Weights of a small encoder-decoder audio transcriber: log mel input, 47.7 epochs.
Rows from block 4 of the text decoder, named by matrix and row number. Rows with one number belong to one attention dimension. Each number is 200 + 30 x the weight over its row's rms, rounded and kept within 0 to 999. All counts start at 0. After the name is the row's rms in percent of the matrix's.
# v: attention query, key and value (stacked) (decoder.blocks.4.attn.qkv.weight, 720x256, the v third), inputs 86-171
# proj: attention output (decoder.blocks.4.attn.proj.weight, 256x240, transposed), outputs 86-171
v.188,098,156,212,183,239,171,177,229,206,166,218,194,205,240,193,177,185,194,160,194,212,166,203,266,216,224,198,174,216,222,175,173,185,194,213,251,164,253,193,202,240,166,176,175,166,186,160,157,180,203,230,211,237,185,213,171,254,170,219,177,195,225,185,223,168,179,198,217,211,228,193,164,175,226,249,201,206,145,216,188,171,187,213,207,219,224,260
proj.188,104,239,187,227,244,156,208,201,238,184,186,156,201,236,183,182,215,204,240,131,206,149,224,188,144,208,178,184,151,143,208,252,246,165,224,142,222,179,173,248,132,219,199,212,207,238,147,218,195,211,202,146,206,177,214,208,188,192,177,262,202,167,215,204,226,224,175,181,193,248,210,240,198,186,195,204,210,225,187,211,228,225,192,192,193,200,178
v.189,104,152,247,177,198,221,228,170,214,197,190,198,216,159,241,195,169,149,202,212,147,228,203,206,232,178,268,188,174,169,266,220,171,180,171,167,223,220,241,192,203,181,211,172,201,167,211,233,269,144,210,187,177,182,181,198,221,171,208,209,210,277,207,168,179,220,177,162,178,199,228,254,217,202,176,195,216,197,255,194,234,184,217,152,145,219,198
proj.189,104,228,170,138,177,173,206,204,201,205,173,197,228,261,192,231,183,249,158,189,223,200,206,173,192,226,183,186,230,258,161,224,223,240,262,236,195,184,119,175,241,189,234,180,201,211,169,189,207,212,205,226,173,179,185,177,136,234,181,167,165,169,178,193,185,198,186,216,228,207,172,201,214,187,238,158,226,180,163,178,164,237,188,164,225,179,207
v.190,104,212,174,172,225,187,196,191,196,191,224,136,229,208,137,199,208,202,189,246,193,208,257,248,186,171,220,209,172,167,234,236,200,147,227,198,207,203,181,167,212,223,113,198,201,190,263,180,228,218,157,223,246,253,224,171,189,145,203,189,176,164,233,243,203,172,251,202,205,233,130,185,202,186,172,184,239,241,179,182,207,211,240,182,214,176,221
proj.190,100,217,241,219,209,256,234,210,184,229,196,227,140,202,239,82,161,159,182,176,193,196,213,154,205,235,197,178,229,240,209,154,202,241,175,207,202,198,275,209,198,112,196,239,211,240,207,223,122,200,219,167,153,165,225,154,137,197,183,249,208,214,180,154,191,210,196,205,210,208,154,220,203,185,204,199,192,178,268,241,134,197,171,248,187,160,214
v.191,102,95,187,229,217,242,228,232,239,226,144,222,117,184,193,239,229,155,243,154,148,180,163,175,152,222,231,216,191,225,197,201,250,224,135,164,162,205,190,205,173,202,259,217,231,155,234,174,187,165,173,177,200,178,146,207,173,143,254,230,216,189,175,221,214,173,199,232,208,187,228,219,215,219,219,254,245,256,221,254,142,214,205,174,179,207,186
proj.191,101,219,190,205,203,203,134,166,172,182,249,184,238,258,167,202,185,230,193,208,219,167,218,189,162,180,171,200,249,205,203,195,208,180,220,207,187,210,114,204,229,190,203,198,201,168,207,178,225,221,215,186,208,181,211,201,192,207,199,137,265,163,219,153,193,247,258,171,204,214,155,191,210,213,189,184,165,182,165,214,187,183,214,175,244,192,170
v.192,100,213,198,212,214,211,223,213,215,195,204,168,195,248,231,153,200,187,246,214,216,245,200,179,183,174,185,211,157,208,205,241,216,173,180,213,196,209,202,214,244,197,155,223,230,170,188,184,196,198,164,188,219,192,166,264,235,201,191,164,124,199,184,172,133,209,184,204,177,248,190,205,247,146,243,146,188,241,197,154,183,216,183,203,193,202,151
proj.192,097,176,226,176,200,185,162,183,174,239,169,200,195,156,208,195,187,141,187,184,209,190,204,189,178,260,259,221,237,173,191,155,159,199,191,215,199,183,187,196,135,235,220,221,222,186,207,189,243,208,247,213,152,158,187,125,192,167,249,204,285,212,174,191,242,219,176,188,232,188,219,241,228,221,183,223,205,168,214,220,241,179,174,186,170,191,214
v.193,107,218,197,207,184,171,243,178,160,196,233,192,206,209,215,203,225,220,142,155,212,215,238,181,234,246,229,197,187,204,214,253,192,190,217,190,294,226,201,195,166,190,239,210,188,225,205,182,208,178,210,190,223,129,144,272,176,194,163,173,231,193,154,175,215,162,192,231,198,183,199,222,265,189,242,226,265,259,209,186,247,175,183,186,222,175,162
proj.193,111,177,223,175,166,207,227,217,181,220,166,128,176,229,222,182,184,191,183,189,167,142,223,185,162,170,201,193,177,236,231,176,191,182,138,253,156,183,245,212,163,234,232,218,178,234,232,223,188,182,217,248,192,212,194,187,234,177,186,182,196,168,232,211,248,243,192,182,194,185,221,197,85,154,186,179,154,174,174,211,182,198,233,198,193,214,218
v.194,104,216,166,185,256,186,244,220,191,228,192,205,177,193,235,195,242,198,200,215,183,162,205,266,230,201,143,237,212,158,170,152,237,189,183,130,241,195,199,272,174,178,194,171,219,215,223,147,236,171,192,198,248,97,185,250,175,200,203,192,214,248,188,218,211,141,182,222,162,233,211,163,197,215,217,227,254,198,238,187,182,236,130,207,221,210,198
proj.194,105,193,223,197,176,190,137,172,163,162,141,182,192,223,164,203,216,181,195,162,175,239,155,193,153,210,245,223,219,212,217,196,169,219,164,230,167,181,153,181,201,194,216,179,221,223,233,166,202,239,202,164,234,179,207,261,224,210,214,134,148,214,211,186,215,232,228,184,258,165,200,239,149,209,225,176,238,167,200,170,208,183,242,210,201,223,193
v.195,109,199,198,171,192,260,235,203,205,232,169,210,195,218,255,140,193,199,225,154,229,209,120,186,166,200,182,164,166,103,197,244,260,187,186,202,210,216,166,172,216,207,230,228,178,213,222,183,179,180,181,174,204,228,229,148,216,198,226,158,206,232,228,181,186,145,190,211,280,147,250,178,213,193,174,203,227,248,218,184,145,242,179,211,195,203,203
proj.195,113,156,204,292,207,133,198,219,190,132,215,246,230,165,188,275,210,195,204,213,162,195,198,238,213,232,197,206,192,214,252,157,171,207,263,202,165,186,200,246,198,224,161,167,215,191,190,169,197,246,237,200,197,233,178,198,198,187,217,211,218,182,177,221,282,209,188,205,224,305,145,227,161,190,199,217,178,194,166,199,194,208,210,184,182,199,203
v.196,104,217,224,197,182,205,170,147,206,178,185,201,160,180,220,214,173,232,184,222,236,169,176,248,220,238,247,239,176,150,149,184,212,161,232,223,156,196,208,233,155,199,248,165,235,187,205,190,222,187,220,251,209,225,186,218,199,270,202,242,159,208,172,213,177,214,194,149,140,202,193,223,195,237,209,216,193,242,181,155,204,198,264,229,188,195,196
proj.196,107,205,201,231,170,230,228,232,226,234,204,230,253,197,199,206,211,215,196,164,230,199,181,156,188,202,193,208,165,216,223,220,205,226,186,179,225,200,127,164,217,207,204,232,160,210,210,185,185,196,150,185,231,198,231,160,208,141,196,209,223,264,217,173,222,210,220,208,245,234,193,240,190,201,161,187,200,216,222,185,114,233,128,128,198,209,252
v.197,098,178,154,206,214,234,208,165,171,129,172,203,214,179,219,223,210,250,213,224,188,227,199,180,206,238,223,173,233,195,181,213,229,238,219,206,211,173,178,170,230,185,148,169,193,226,207,202,211,187,181,195,174,204,210,156,251,192,170,215,182,214,237,174,214,168,232,231,206,206,180,163,225,194,187,209,213,220,203,217,253,162,154,179,188,169,150
proj.197,097,179,212,188,168,242,156,190,230,253,225,214,204,229,250,197,174,173,196,202,198,235,189,244,170,207,232,199,190,172,173,204,191,178,140,215,251,223,222,204,202,196,212,191,204,213,184,193,159,224,211,192,261,223,194,222,188,206,219,233,197,210,232,204,227,218,201,223,193,199,184,248,253,232,169,212,200,221,216,243,188,204,230,193,233,232,162
v.198,100,169,215,237,234,175,159,235,187,246,168,199,231,175,212,231,237,228,223,174,197,193,209,171,160,146,195,173,172,206,211,185,206,214,234,206,255,223,171,238,217,226,214,192,223,226,162,170,259,172,182,220,164,196,158,243,146,232,183,191,197,185,221,234,133,267,173,194,165,232,198,142,244,183,191,244,204,204,174,193,164,167,206,168,213,189,168
proj.198,104,196,173,186,181,210,220,146,173,275,167,187,188,238,174,164,210,192,204,225,223,163,169,259,236,221,142,217,205,197,214,193,198,179,180,232,257,199,218,201,177,171,204,215,178,210,252,166,169,180,168,195,161,192,138,203,223,204,235,223,172,234,156,222,198,207,202,165,216,213,186,237,191,223,184,196,218,196,188,193,207,181,183,230,188,244,249
v.199,099,162,248,215,210,185,149,187,203,213,191,200,266,194,261,199,230,212,212,200,108,203,220,193,215,232,193,175,147,183,225,228,222,195,216,228,173,175,170,173,208,146,185,183,214,251,212,226,210,200,181,218,215,196,179,212,185,161,230,198,192,193,217,208,220,186,188,177,148,174,217,240,265,163,145,159,195,157,189,161,206,214,197,226,209,175,240
proj.199,106,193,196,235,192,219,251,190,218,210,227,213,172,222,190,178,202,175,202,210,211,209,151,163,204,215,134,185,209,153,138,171,145,244,212,193,228,207,253,176,238,231,178,178,244,232,208,156,138,216,260,184,140,177,235,189,254,189,230,273,219,207,194,146,207,214,208,183,197,209,153,200,169,218,244,229,143,227,242,237,172,187,266,218,199,246,130
v.200,098,211,205,197,149,203,241,229,258,204,170,212,261,158,196,227,186,181,185,195,155,203,230,189,188,216,136,156,207,223,183,219,165,249,206,165,199,176,242,168,154,205,220,172,210,201,211,244,195,202,246,127,211,208,215,173,237,247,227,207,207,213,120,219,235,253,190,199,191,193,201,249,174,222,178,247,163,211,158,178,225,253,189,231,233,175,196
proj.200,100,188,182,199,183,201,195,155,203,219,213,228,174,185,213,169,172,171,190,156,178,175,171,213,244,164,247,189,236,171,203,171,259,260,173,184,162,189,164,253,207,200,185,253,206,185,194,190,189,154,184,266,209,233,238,245,193,190,175,254,148,228,214,231,170,162,199,181,203,208,184,218,206,180,194,171,252,206,207,202,129,189,200,173,182,226,191
v.201,103,184,227,168,186,185,179,178,130,169,226,228,137,204,202,228,172,200,164,214,207,171,138,187,246,160,137,172,178,218,224,195,233,176,154,177,227,192,230,151,202,240,230,225,199,243,192,233,184,144,265,189,171,190,187,203,153,191,154,270,166,230,218,234,191,198,192,250,169,212,187,228,185,243,197,141,187,226,197,195,231,202,163,212,168,225,183
proj.201,105,218,199,213,206,212,205,171,215,249,153,182,232,188,181,188,162,244,185,216,235,262,211,223,243,193,216,242,213,187,182,238,137,225,242,211,170,152,189,214,201,208,158,213,231,180,159,191,213,250,226,218,201,256,170,183,219,193,176,177,192,216,221,148,186,195,167,248,197,179,199,233,190,116,233,231,208,234,205,222,156,211,179,162,165,200,228
v.202,101,226,186,203,197,195,243,145,237,193,151,190,205,211,193,217,159,222,201,218,151,217,207,241,183,200,203,160,165,150,210,173,183,148,177,136,194,290,238,246,226,196,189,174,152,217,177,216,175,224,236,209,251,194,201,203,253,239,187,158,213,164,189,169,206,197,259,239,212,204,214,185,181,161,202,239,191,237,133,187,168,215,161,159,175,194,205
proj.202,105,166,191,206,208,175,176,193,190,218,242,219,185,227,240,168,190,223,187,166,233,188,179,203,176,275,148,188,178,234,203,191,199,243,211,207,191,176,210,195,197,183,156,227,216,209,183,142,233,180,190,167,161,199,186,187,214,181,179,260,208,271,192,161,245,172,161,173,153,192,170,165,170,187,116,165,197,148,231,224,178,173,222,203,202,213,229
v.203,104,148,186,209,195,187,242,209,171,178,204,223,201,199,250,192,194,220,230,190,228,175,150,215,188,248,214,239,223,216,202,175,182,168,246,238,174,200,207,212,199,204,186,182,226,249,188,200,172,186,225,155,189,161,207,147,191,205,236,147,229,225,171,235,250,194,240,205,198,224,215,184,151,209,174,227,154,154,151,239,166,246,224,185,208,233,223
proj.203,105,200,200,206,186,216,161,232,226,142,198,203,189,244,225,158,220,201,142,177,179,224,232,200,163,181,169,155,180,213,150,122,172,195,174,130,231,239,218,195,254,198,165,200,193,203,207,226,211,189,195,228,229,209,205,229,263,215,151,177,169,210,193,237,150,143,201,155,196,226,179,204,150,241,203,202,199,242,247,223,249,156,211,201,254,256,216
v.204,095,245,190,192,252,216,184,189,159,210,268,195,185,162,243,179,161,170,212,188,175,157,226,248,219,199,156,130,159,202,258,251,243,232,240,170,200,257,208,271,171,159,205,154,195,200,167,171,207,203,188,216,197,198,284,145,182,191,181,246,153,217,233,207,240,205,218,173,154,212,171,187,186,153,205,175,201,166,178,197,195,204,165,244,230,161,163
proj.204,099,175,177,226,175,243,246,167,199,227,181,222,188,218,188,195,232,262,226,218,226,194,201,202,225,231,226,193,207,217,200,168,161,200,166,183,219,146,208,199,212,257,223,235,202,202,219,134,150,209,242,145,200,216,169,241,180,203,169,178,248,270,163,190,173,252,188,227,228,166,167,219,254,181,197,174,208,227,196,237,188,184,184,121,187,201,251
v.205,103,240,221,214,170,233,176,225,220,197,230,205,164,235,138,187,188,223,137,264,175,171,202,230,203,153,208,163,226,173,184,199,215,183,207,208,185,210,227,261,220,142,192,161,221,161,150,194,191,226,198,216,192,151,178,207,242,169,136,196,253,210,198,208,202,205,222,219,201,153,197,150,164,228,190,197,225,211,165,183,210,197,170,215,160,190,155
proj.205,101,155,128,190,193,202,196,230,185,226,185,167,157,176,246,232,229,189,212,201,225,264,157,179,222,200,220,238,186,263,198,188,217,169,219,208,160,232,273,183,160,213,238,283,176,209,207,189,198,174,165,180,227,201,215,206,199,233,190,187,173,184,203,193,207,223,156,191,154,259,196,213,265,127,185,173,191,168,232,228,230,183,215,211,188,173,203
v.206,105,210,207,204,199,189,198,186,149,164,221,198,236,175,181,161,207,208,245,206,185,193,209,160,182,175,248,241,179,155,238,204,246,217,168,144,202,188,220,238,229,221,214,225,150,204,198,185,195,156,241,126,142,182,198,192,183,149,202,162,198,191,185,209,252,177,203,233,163,240,178,211,181,204,226,196,247,178,206,225,194,184,236,202,211,194,162
proj.206,105,177,184,225,159,228,255,190,239,200,142,202,217,193,214,191,187,178,172,198,204,152,180,233,238,203,138,164,250,217,160,161,204,227,221,227,192,206,140,208,221,166,177,197,231,188,230,220,132,216,233,194,257,219,219,233,187,245,252,208,207,152,218,193,154,254,161,208,204,163,249,201,221,209,165,162,150,247,176,246,252,152,184,171,160,202,188
v.207,104,220,246,240,233,112,220,188,235,186,163,247,202,234,236,183,242,203,178,219,184,164,208,245,197,173,151,182,194,167,167,182,145,196,222,223,202,160,154,163,206,158,214,189,210,188,163,227,172,171,142,206,208,234,153,235,286,223,251,170,242,191,229,206,224,180,192,184,167,222,258,184,232,246,190,177,254,201,142,183,197,208,216,206,177,216,217
proj.207,108,147,224,194,227,231,153,268,175,197,165,182,159,246,196,228,168,221,211,240,236,205,160,175,195,171,211,198,209,224,201,207,224,203,201,201,237,225,240,142,196,262,219,211,170,171,226,177,271,222,244,202,211,223,223,187,182,185,179,235,183,224,167,246,195,207,167,217,196,192,166,218,177,207,228,278,160,241,251,201,199,194,204,236,224,195,193
v.208,099,201,171,198,203,215,221,177,217,228,194,152,172,238,191,202,178,232,220,210,174,184,180,192,147,197,200,175,146,175,219,255,231,166,214,191,197,201,234,183,231,181,163,154,203,141,191,188,135,200,260,210,230,237,247,192,182,227,201,219,262,179,205,195,187,228,158,194,175,188,196,159,248,225,239,192,242,209,198,197,163,176,189,117,173,206,244
proj.208,106,197,179,140,219,208,173,206,170,212,175,257,202,162,195,213,159,213,209,149,191,227,271,187,209,206,178,248,240,192,178,162,220,212,222,217,217,199,228,206,213,198,201,242,202,231,201,177,198,170,180,194,112,185,186,231,219,173,252,224,130,201,228,191,261,183,218,155,199,198,203,209,197,188,163,231,147,193,223,217,242,193,160,169,238,188,218
v.209,101,215,185,183,201,195,199,209,284,245,189,169,188,201,219,191,156,253,196,175,176,191,201,224,178,181,228,205,206,216,207,152,211,185,189,237,198,226,193,223,217,220,248,203,208,209,209,185,199,198,195,178,254,192,247,205,250,114,251,195,245,262,199,162,168,224,164,201,221,226,194,201,231,219,261,174,193,177,124,224,191,146,159,156,188,167,171
proj.209,104,202,249,213,245,161,216,221,182,256,246,197,185,211,223,219,228,166,197,188,169,247,247,180,199,179,216,170,222,227,207,164,227,131,221,262,217,234,184,181,196,264,163,268,191,171,160,228,208,205,139,195,153,220,175,230,217,259,207,158,178,164,178,220,213,197,200,185,153,134,225,201,172,216,214,256,230,229,251,181,169,209,203,164,241,188,207
v.210,105,189,170,153,208,200,211,202,262,232,145,215,204,173,247,224,183,204,167,228,219,247,177,231,162,198,186,201,170,235,254,198,227,256,225,226,159,203,220,204,190,215,220,136,176,185,233,173,203,170,245,177,225,183,172,147,216,221,224,175,222,210,180,182,220,175,206,118,176,194,148,209,233,176,177,197,164,252,262,289,164,173,217,240,242,182,196
proj.210,108,220,168,201,224,160,204,169,188,192,244,163,174,227,164,194,240,177,220,148,150,221,227,180,195,176,196,194,237,247,157,218,252,142,170,166,172,215,201,200,221,179,206,218,216,191,162,150,244,187,208,228,175,165,226,280,188,233,243,234,183,217,195,192,152,203,215,198,244,248,225,251,157,211,203,170,197,189,188,180,186,188,193,173,166,197,155
v.211,104,193,174,204,286,245,266,226,230,235,218,176,194,180,254,172,233,185,196,224,192,145,213,177,144,217,166,208,204,241,188,211,217,199,194,207,158,185,212,239,164,210,229,198,210,241,217,219,206,184,255,196,185,194,170,224,196,182,200,200,213,188,170,213,225,182,193,227,191,178,220,164,197,228,183,158,165,247,207,211,187,209,250,191,213,182,166
proj.211,102,201,112,220,134,200,196,184,186,210,191,232,202,205,188,227,246,199,232,191,205,158,202,209,212,211,234,215,203,169,168,171,148,202,154,143,247,211,246,256,251,165,163,177,229,176,189,180,234,211,228,235,209,207,207,208,182,206,188,183,170,259,228,215,251,139,249,182,222,195,225,194,194,197,199,161,185,199,185,231,170,184,123,215,194,254,148
v.212,104,182,208,175,233,228,286,176,219,199,201,112,145,234,147,199,188,149,160,206,177,187,222,247,225,199,196,256,181,202,204,226,183,252,181,248,212,213,208,209,196,192,227,223,201,159,235,186,183,240,173,194,177,213,234,188,221,222,204,199,231,197,198,205,229,228,200,217,169,165,232,200,206,191,211,217,173,180,263,204,189,220,175,158,187,253,210
proj.212,099,235,186,166,167,192,165,225,202,164,190,254,186,183,156,199,214,209,234,248,201,191,206,143,239,192,214,191,189,202,202,262,195,150,211,208,216,191,248,244,164,178,208,184,163,228,185,225,206,168,232,165,233,185,124,186,209,187,242,246,222,198,215,219,178,196,162,210,224,214,175,168,220,200,205,159,185,195,220,226,198,187,150,187,171,203,225
v.213,101,212,245,184,239,198,168,175,249,167,150,180,160,176,217,223,182,176,179,195,218,245,192,193,202,188,210,204,181,159,221,193,196,214,221,178,206,214,188,175,174,212,220,222,247,215,217,206,233,240,211,218,225,231,181,220,217,217,198,185,216,249,167,174,211,163,224,220,190,196,208,198,182,230,182,179,150,181,219,210,139,149,220,220,226,227,157
proj.213,099,220,221,161,221,220,193,204,186,201,253,186,254,228,214,189,199,235,244,194,202,173,201,207,142,216,215,270,227,204,203,185,206,240,222,219,208,157,241,207,233,197,176,255,165,159,178,188,163,216,218,186,174,160,210,197,191,214,227,224,179,165,219,169,233,169,184,189,187,172,231,234,202,175,181,210,245,181,209,195,206,210,231,205,217,159,280
v.214,103,191,228,204,186,215,199,202,249,203,199,233,188,203,218,216,216,216,235,237,182,187,192,218,173,267,169,260,176,205,118,210,202,222,181,229,201,187,165,202,170,207,184,180,200,202,219,241,208,131,178,193,130,231,131,196,183,163,167,233,198,170,195,161,202,188,221,215,179,192,204,251,195,159,186,127,183,151,146,131,209,225,178,193,232,180,166
proj.214,108,195,200,178,183,171,173,161,237,201,207,144,216,184,194,189,160,202,131,166,188,206,203,159,188,205,189,183,216,201,243,228,194,218,284,198,185,210,221,175,211,173,182,228,121,181,198,255,215,238,208,182,194,193,192,217,186,205,197,230,178,237,212,218,191,151,196,219,231,183,247,228,211,189,238,242,185,205,242,236,169,209,206,225,188,250,176
v.215,106,185,198,142,196,145,205,188,184,225,214,211,193,252,233,252,206,193,192,245,230,182,175,136,266,198,200,179,185,204,206,224,226,134,228,216,204,205,192,225,251,193,182,181,182,198,158,234,223,183,192,204,182,244,205,233,235,191,202,178,217,184,235,210,161,181,259,274,164,187,170,224,226,292,245,179,162,158,241,197,222,188,229,161,191,200,184
proj.215,107,163,227,242,187,256,226,206,227,192,237,172,221,192,204,207,210,225,138,207,170,199,187,198,123,206,158,233,190,181,221,153,194,245,186,188,199,222,176,195,152,146,158,232,135,184,248,187,221,171,166,235,235,165,137,196,185,217,214,223,231,174,179,189,223,199,184,156,223,213,199,181,222,152,242,188,166,249,189,175,186,235,198,191,248,236,213
v.216,101,157,172,147,236,202,227,185,218,183,256,150,193,179,180,185,258,233,182,220,216,203,185,205,193,234,209,192,246,186,235,216,177,266,200,193,148,227,194,243,216,202,176,175,181,169,174,193,215,174,158,182,159,153,216,247,240,175,187,220,198,180,163,243,209,183,159,167,253,175,151,153,178,152,211,233,233,163,208,275,232,204,157,208,171,222,178
proj.216,101,262,241,227,162,229,161,219,198,211,167,185,224,246,232,192,134,230,216,187,193,187,237,219,232,170,169,227,163,209,187,203,164,191,210,226,244,232,247,181,187,230,207,179,176,168,221,217,221,201,200,220,240,152,175,187,181,192,232,221,158,212,229,164,165,185,178,205,206,194,210,207,228,234,152,151,187,200,182,169,185,187,199,189,194,187,237
v.217,106,194,227,116,186,191,219,235,217,281,250,214,226,191,192,221,195,175,157,186,184,191,218,213,234,246,150,185,206,170,178,172,205,184,260,183,164,198,192,210,188,243,210,208,197,180,248,214,202,172,219,237,206,265,235,184,152,208,169,156,184,152,208,176,250,166,185,185,145,235,161,203,204,202,202,230,200,214,224,182,214,220,161,187,219,231,207
proj.217,104,169,178,240,212,167,194,164,199,178,210,224,155,204,172,192,192,185,227,172,230,199,189,132,165,98,239,214,186,230,186,203,206,177,176,237,250,183,230,204,222,192,195,189,196,238,221,229,181,208,148,194,177,200,162,223,234,135,221,234,192,226,171,209,208,200,242,209,222,241,203,184,153,152,174,211,179,189,213,132,169,231,197,210,207,175,203
v.218,098,178,190,167,221,191,187,231,201,248,199,171,180,206,193,133,130,191,183,232,217,155,237,205,197,151,216,248,175,200,262,217,198,245,232,164,211,263,181,224,211,173,202,187,231,221,219,222,157,160,188,190,168,166,214,222,211,221,226,212,227,109,241,248,196,222,210,182,165,197,222,188,134,180,199,124,209,204,210,190,232,194,218,195,149,235,160
proj.218,103,234,249,176,167,200,233,193,151,201,181,237,241,208,218,181,225,183,204,214,232,161,156,207,160,188,206,230,182,222,208,191,181,165,242,224,183,178,146,185,216,225,236,221,183,180,182,202,272,218,214,238,207,195,204,173,246,207,210,239,217,238,189,193,168,152,165,217,241,212,174,171,218,229,185,274,173,170,170,131,178,196,154,186,201,191,222
v.219,101,218,188,166,212,222,153,267,242,198,199,224,170,197,206,196,199,190,198,187,178,192,190,218,206,178,219,203,199,192,190,186,156,232,201,187,173,203,206,198,195,218,210,214,225,272,179,205,144,222,204,237,181,187,213,221,139,182,192,201,192,155,185,266,201,171,204,233,234,204,152,183,168,192,235,222,193,230,154,221,228,178,232,166,197,183,217
proj.219,107,188,243,222,204,152,205,166,117,199,141,178,238,181,240,210,223,229,220,153,186,199,195,168,200,178,190,187,171,161,185,227,213,189,214,261,176,207,244,181,206,174,234,211,196,156,207,220,233,188,226,182,191,231,250,191,272,219,190,189,251,230,206,147,208,245,143,180,157,197,214,208,220,171,215,187,218,205,215,172,187,265,204,194,233,191,136
v.220,102,266,178,217,207,197,229,197,245,177,159,222,192,256,226,226,175,221,237,192,253,195,206,235,215,195,225,154,202,205,241,180,221,211,180,211,170,196,234,173,152,205,194,180,234,182,199,195,196,210,171,263,181,134,199,250,204,191,166,173,220,197,201,197,281,198,199,209,181,199,250,193,223,217,214,192,138,177,177,288,176,196,183,206,227,233,238
proj.220,103,152,188,210,227,208,186,209,224,214,198,174,139,172,133,182,219,210,160,232,174,217,253,194,199,276,111,194,188,204,208,204,231,179,204,144,161,185,175,207,224,215,200,198,203,191,235,203,217,203,182,203,227,259,206,211,232,209,217,217,207,207,191,234,191,207,205,192,180,233,159,221,180,188,156,154,172,193,197,158,274,174,239,211,225,161,208
v.221,101,196,188,219,179,166,148,217,236,230,182,221,191,282,177,169,216,194,182,202,225,232,245,172,185,142,186,206,209,218,207,213,186,201,152,253,210,289,133,158,158,213,211,169,219,195,244,229,151,193,216,162,209,192,165,162,177,229,218,230,190,189,187,230,220,253,182,172,178,159,203,197,203,196,166,195,255,188,210,179,199,183,207,215,189,178,194
proj.221,106,235,270,191,248,207,218,205,170,186,169,199,254,159,207,199,169,225,198,172,175,120,189,212,218,214,243,177,232,209,212,221,174,207,193,142,160,153,261,218,240,164,238,284,193,241,204,189,203,187,190,246,232,156,245,187,199,227,235,210,223,210,257,180,188,177,272,229,179,188,208,208,167,162,203,170,190,219,124,189,224,187,184,188,153,186,227
v.222,095,203,182,188,195,216,201,194,141,206,189,228,163,230,153,203,147,144,155,212,196,205,198,209,216,178,244,193,158,152,200,226,209,206,201,187,213,181,230,213,183,201,187,188,216,186,170,164,229,181,206,259,172,181,186,231,287,249,224,217,199,186,194,194,207,225,190,212,209,219,179,126,147,190,150,198,209,210,232,171,207,192,227,192,184,284,175
proj.222,097,179,227,271,176,143,204,181,223,180,154,217,215,210,226,250,203,238,227,193,178,194,206,224,186,179,171,231,206,225,171,201,196,209,137,170,209,221,273,254,198,169,223,161,215,206,209,192,206,218,160,165,234,238,208,199,156,214,152,224,220,222,222,167,217,187,202,180,188,201,222,224,233,157,214,222,204,208,206,186,200,138,214,220,204,135,209
v.223,105,220,152,223,220,258,202,189,197,232,262,205,236,179,221,172,167,233,178,179,196,181,207,147,247,202,199,129,201,134,168,228,197,197,197,216,158,154,198,198,174,205,254,239,155,268,187,203,218,193,188,179,204,201,208,220,191,200,205,213,155,178,247,249,212,153,188,257,244,193,219,220,241,203,171,218,174,109,169,234,229,180,226,217,152,236,161
proj.223,105,182,250,193,171,195,177,229,172,172,150,242,196,211,235,188,163,127,250,140,203,164,178,261,202,185,252,248,191,228,196,252,207,174,221,223,179,214,168,218,224,139,217,175,242,170,209,179,142,239,193,194,249,187,206,225,211,189,220,193,182,204,182,249,159,210,224,193,169,192,206,199,254,169,204,220,215,238,179,267,210,238,155,215,240,168,204
v.224,098,218,159,175,199,245,204,186,195,182,262,207,194,187,163,193,169,152,207,196,205,223,177,164,199,171,239,245,235,148,187,205,210,204,219,205,191,175,175,205,204,180,166,145,222,202,210,194,215,171,224,207,155,171,156,217,172,155,223,204,256,135,241,176,154,222,132,234,151,192,215,208,196,207,266,205,197,211,169,177,231,170,257,277,253,174,238
proj.224,102,186,196,248,147,198,257,188,222,202,180,198,224,212,233,238,197,184,209,226,206,175,189,198,218,213,199,131,166,224,200,191,208,181,138,214,196,220,252,188,242,177,244,165,229,174,231,279,191,297,154,152,203,228,173,204,254,230,214,198,202,250,244,208,225,216,197,168,219,179,189,150,190,149,182,209,189,213,181,178,197,222,188,198,237,186,170
v.225,101,212,187,176,215,202,163,218,205,203,218,185,174,177,195,160,210,241,204,195,197,180,148,187,205,247,201,150,206,197,175,193,150,217,223,164,197,218,229,197,193,179,170,208,196,219,218,190,105,184,245,177,233,187,244,230,224,175,165,187,212,197,185,169,193,201,201,210,249,200,187,157,208,227,225,211,209,224,208,222,169,179,247,227,226,135,245
proj.225,101,176,185,202,193,197,223,213,210,211,212,223,172,192,213,232,255,221,181,202,174,180,192,223,247,171,194,230,257,178,190,245,229,236,195,234,189,184,223,137,161,154,201,189,201,202,200,243,218,236,218,222,138,261,207,166,194,184,245,176,172,218,198,242,184,211,202,152,176,219,163,248,191,165,233,236,211,207,158,134,177,174,211,182,186,150,165
v.226,106,179,221,224,181,192,205,215,197,175,229,179,184,190,249,165,201,175,209,197,206,158,186,198,176,183,236,204,196,174,166,236,176,197,177,237,186,221,202,202,231,241,190,223,184,194,189,266,255,195,214,163,251,167,231,246,185,195,226,196,217,184,248,178,210,154,169,178,181,216,205,180,223,227,193,225,196,221,193,136,224,238,217,233,205,211,182
proj.226,110,188,172,159,173,215,173,200,175,161,178,170,199,225,170,224,189,225,204,159,204,232,178,192,224,264,191,219,166,173,224,173,194,179,274,246,189,203,204,191,206,173,261,190,184,226,180,211,190,182,173,188,161,226,160,155,205,179,200,212,169,237,219,230,155,238,204,208,219,225,161,177,194,196,166,152,160,208,277,198,184,203,205,179,173,157,189
v.227,106,219,186,219,201,218,217,210,195,184,210,201,179,186,199,186,207,197,221,245,258,223,224,225,168,186,232,190,202,219,179,205,222,157,214,231,182,173,207,197,207,170,192,232,219,232,174,139,232,191,242,220,117,240,230,229,186,188,152,208,250,210,209,211,184,209,223,157,234,223,190,217,222,164,179,197,186,240,197,221,128,188,200,204,220,208,189
proj.227,101,166,176,197,192,242,198,193,246,261,183,186,244,220,255,200,226,235,187,179,206,224,207,165,230,222,253,199,177,247,200,214,169,185,172,169,216,218,212,205,151,238,164,207,202,220,230,219,148,202,184,169,238,161,169,181,183,191,228,196,151,188,202,205,203,186,207,236,161,190,211,186,188,174,180,185,211,200,198,124,231,214,155,250,214,163,196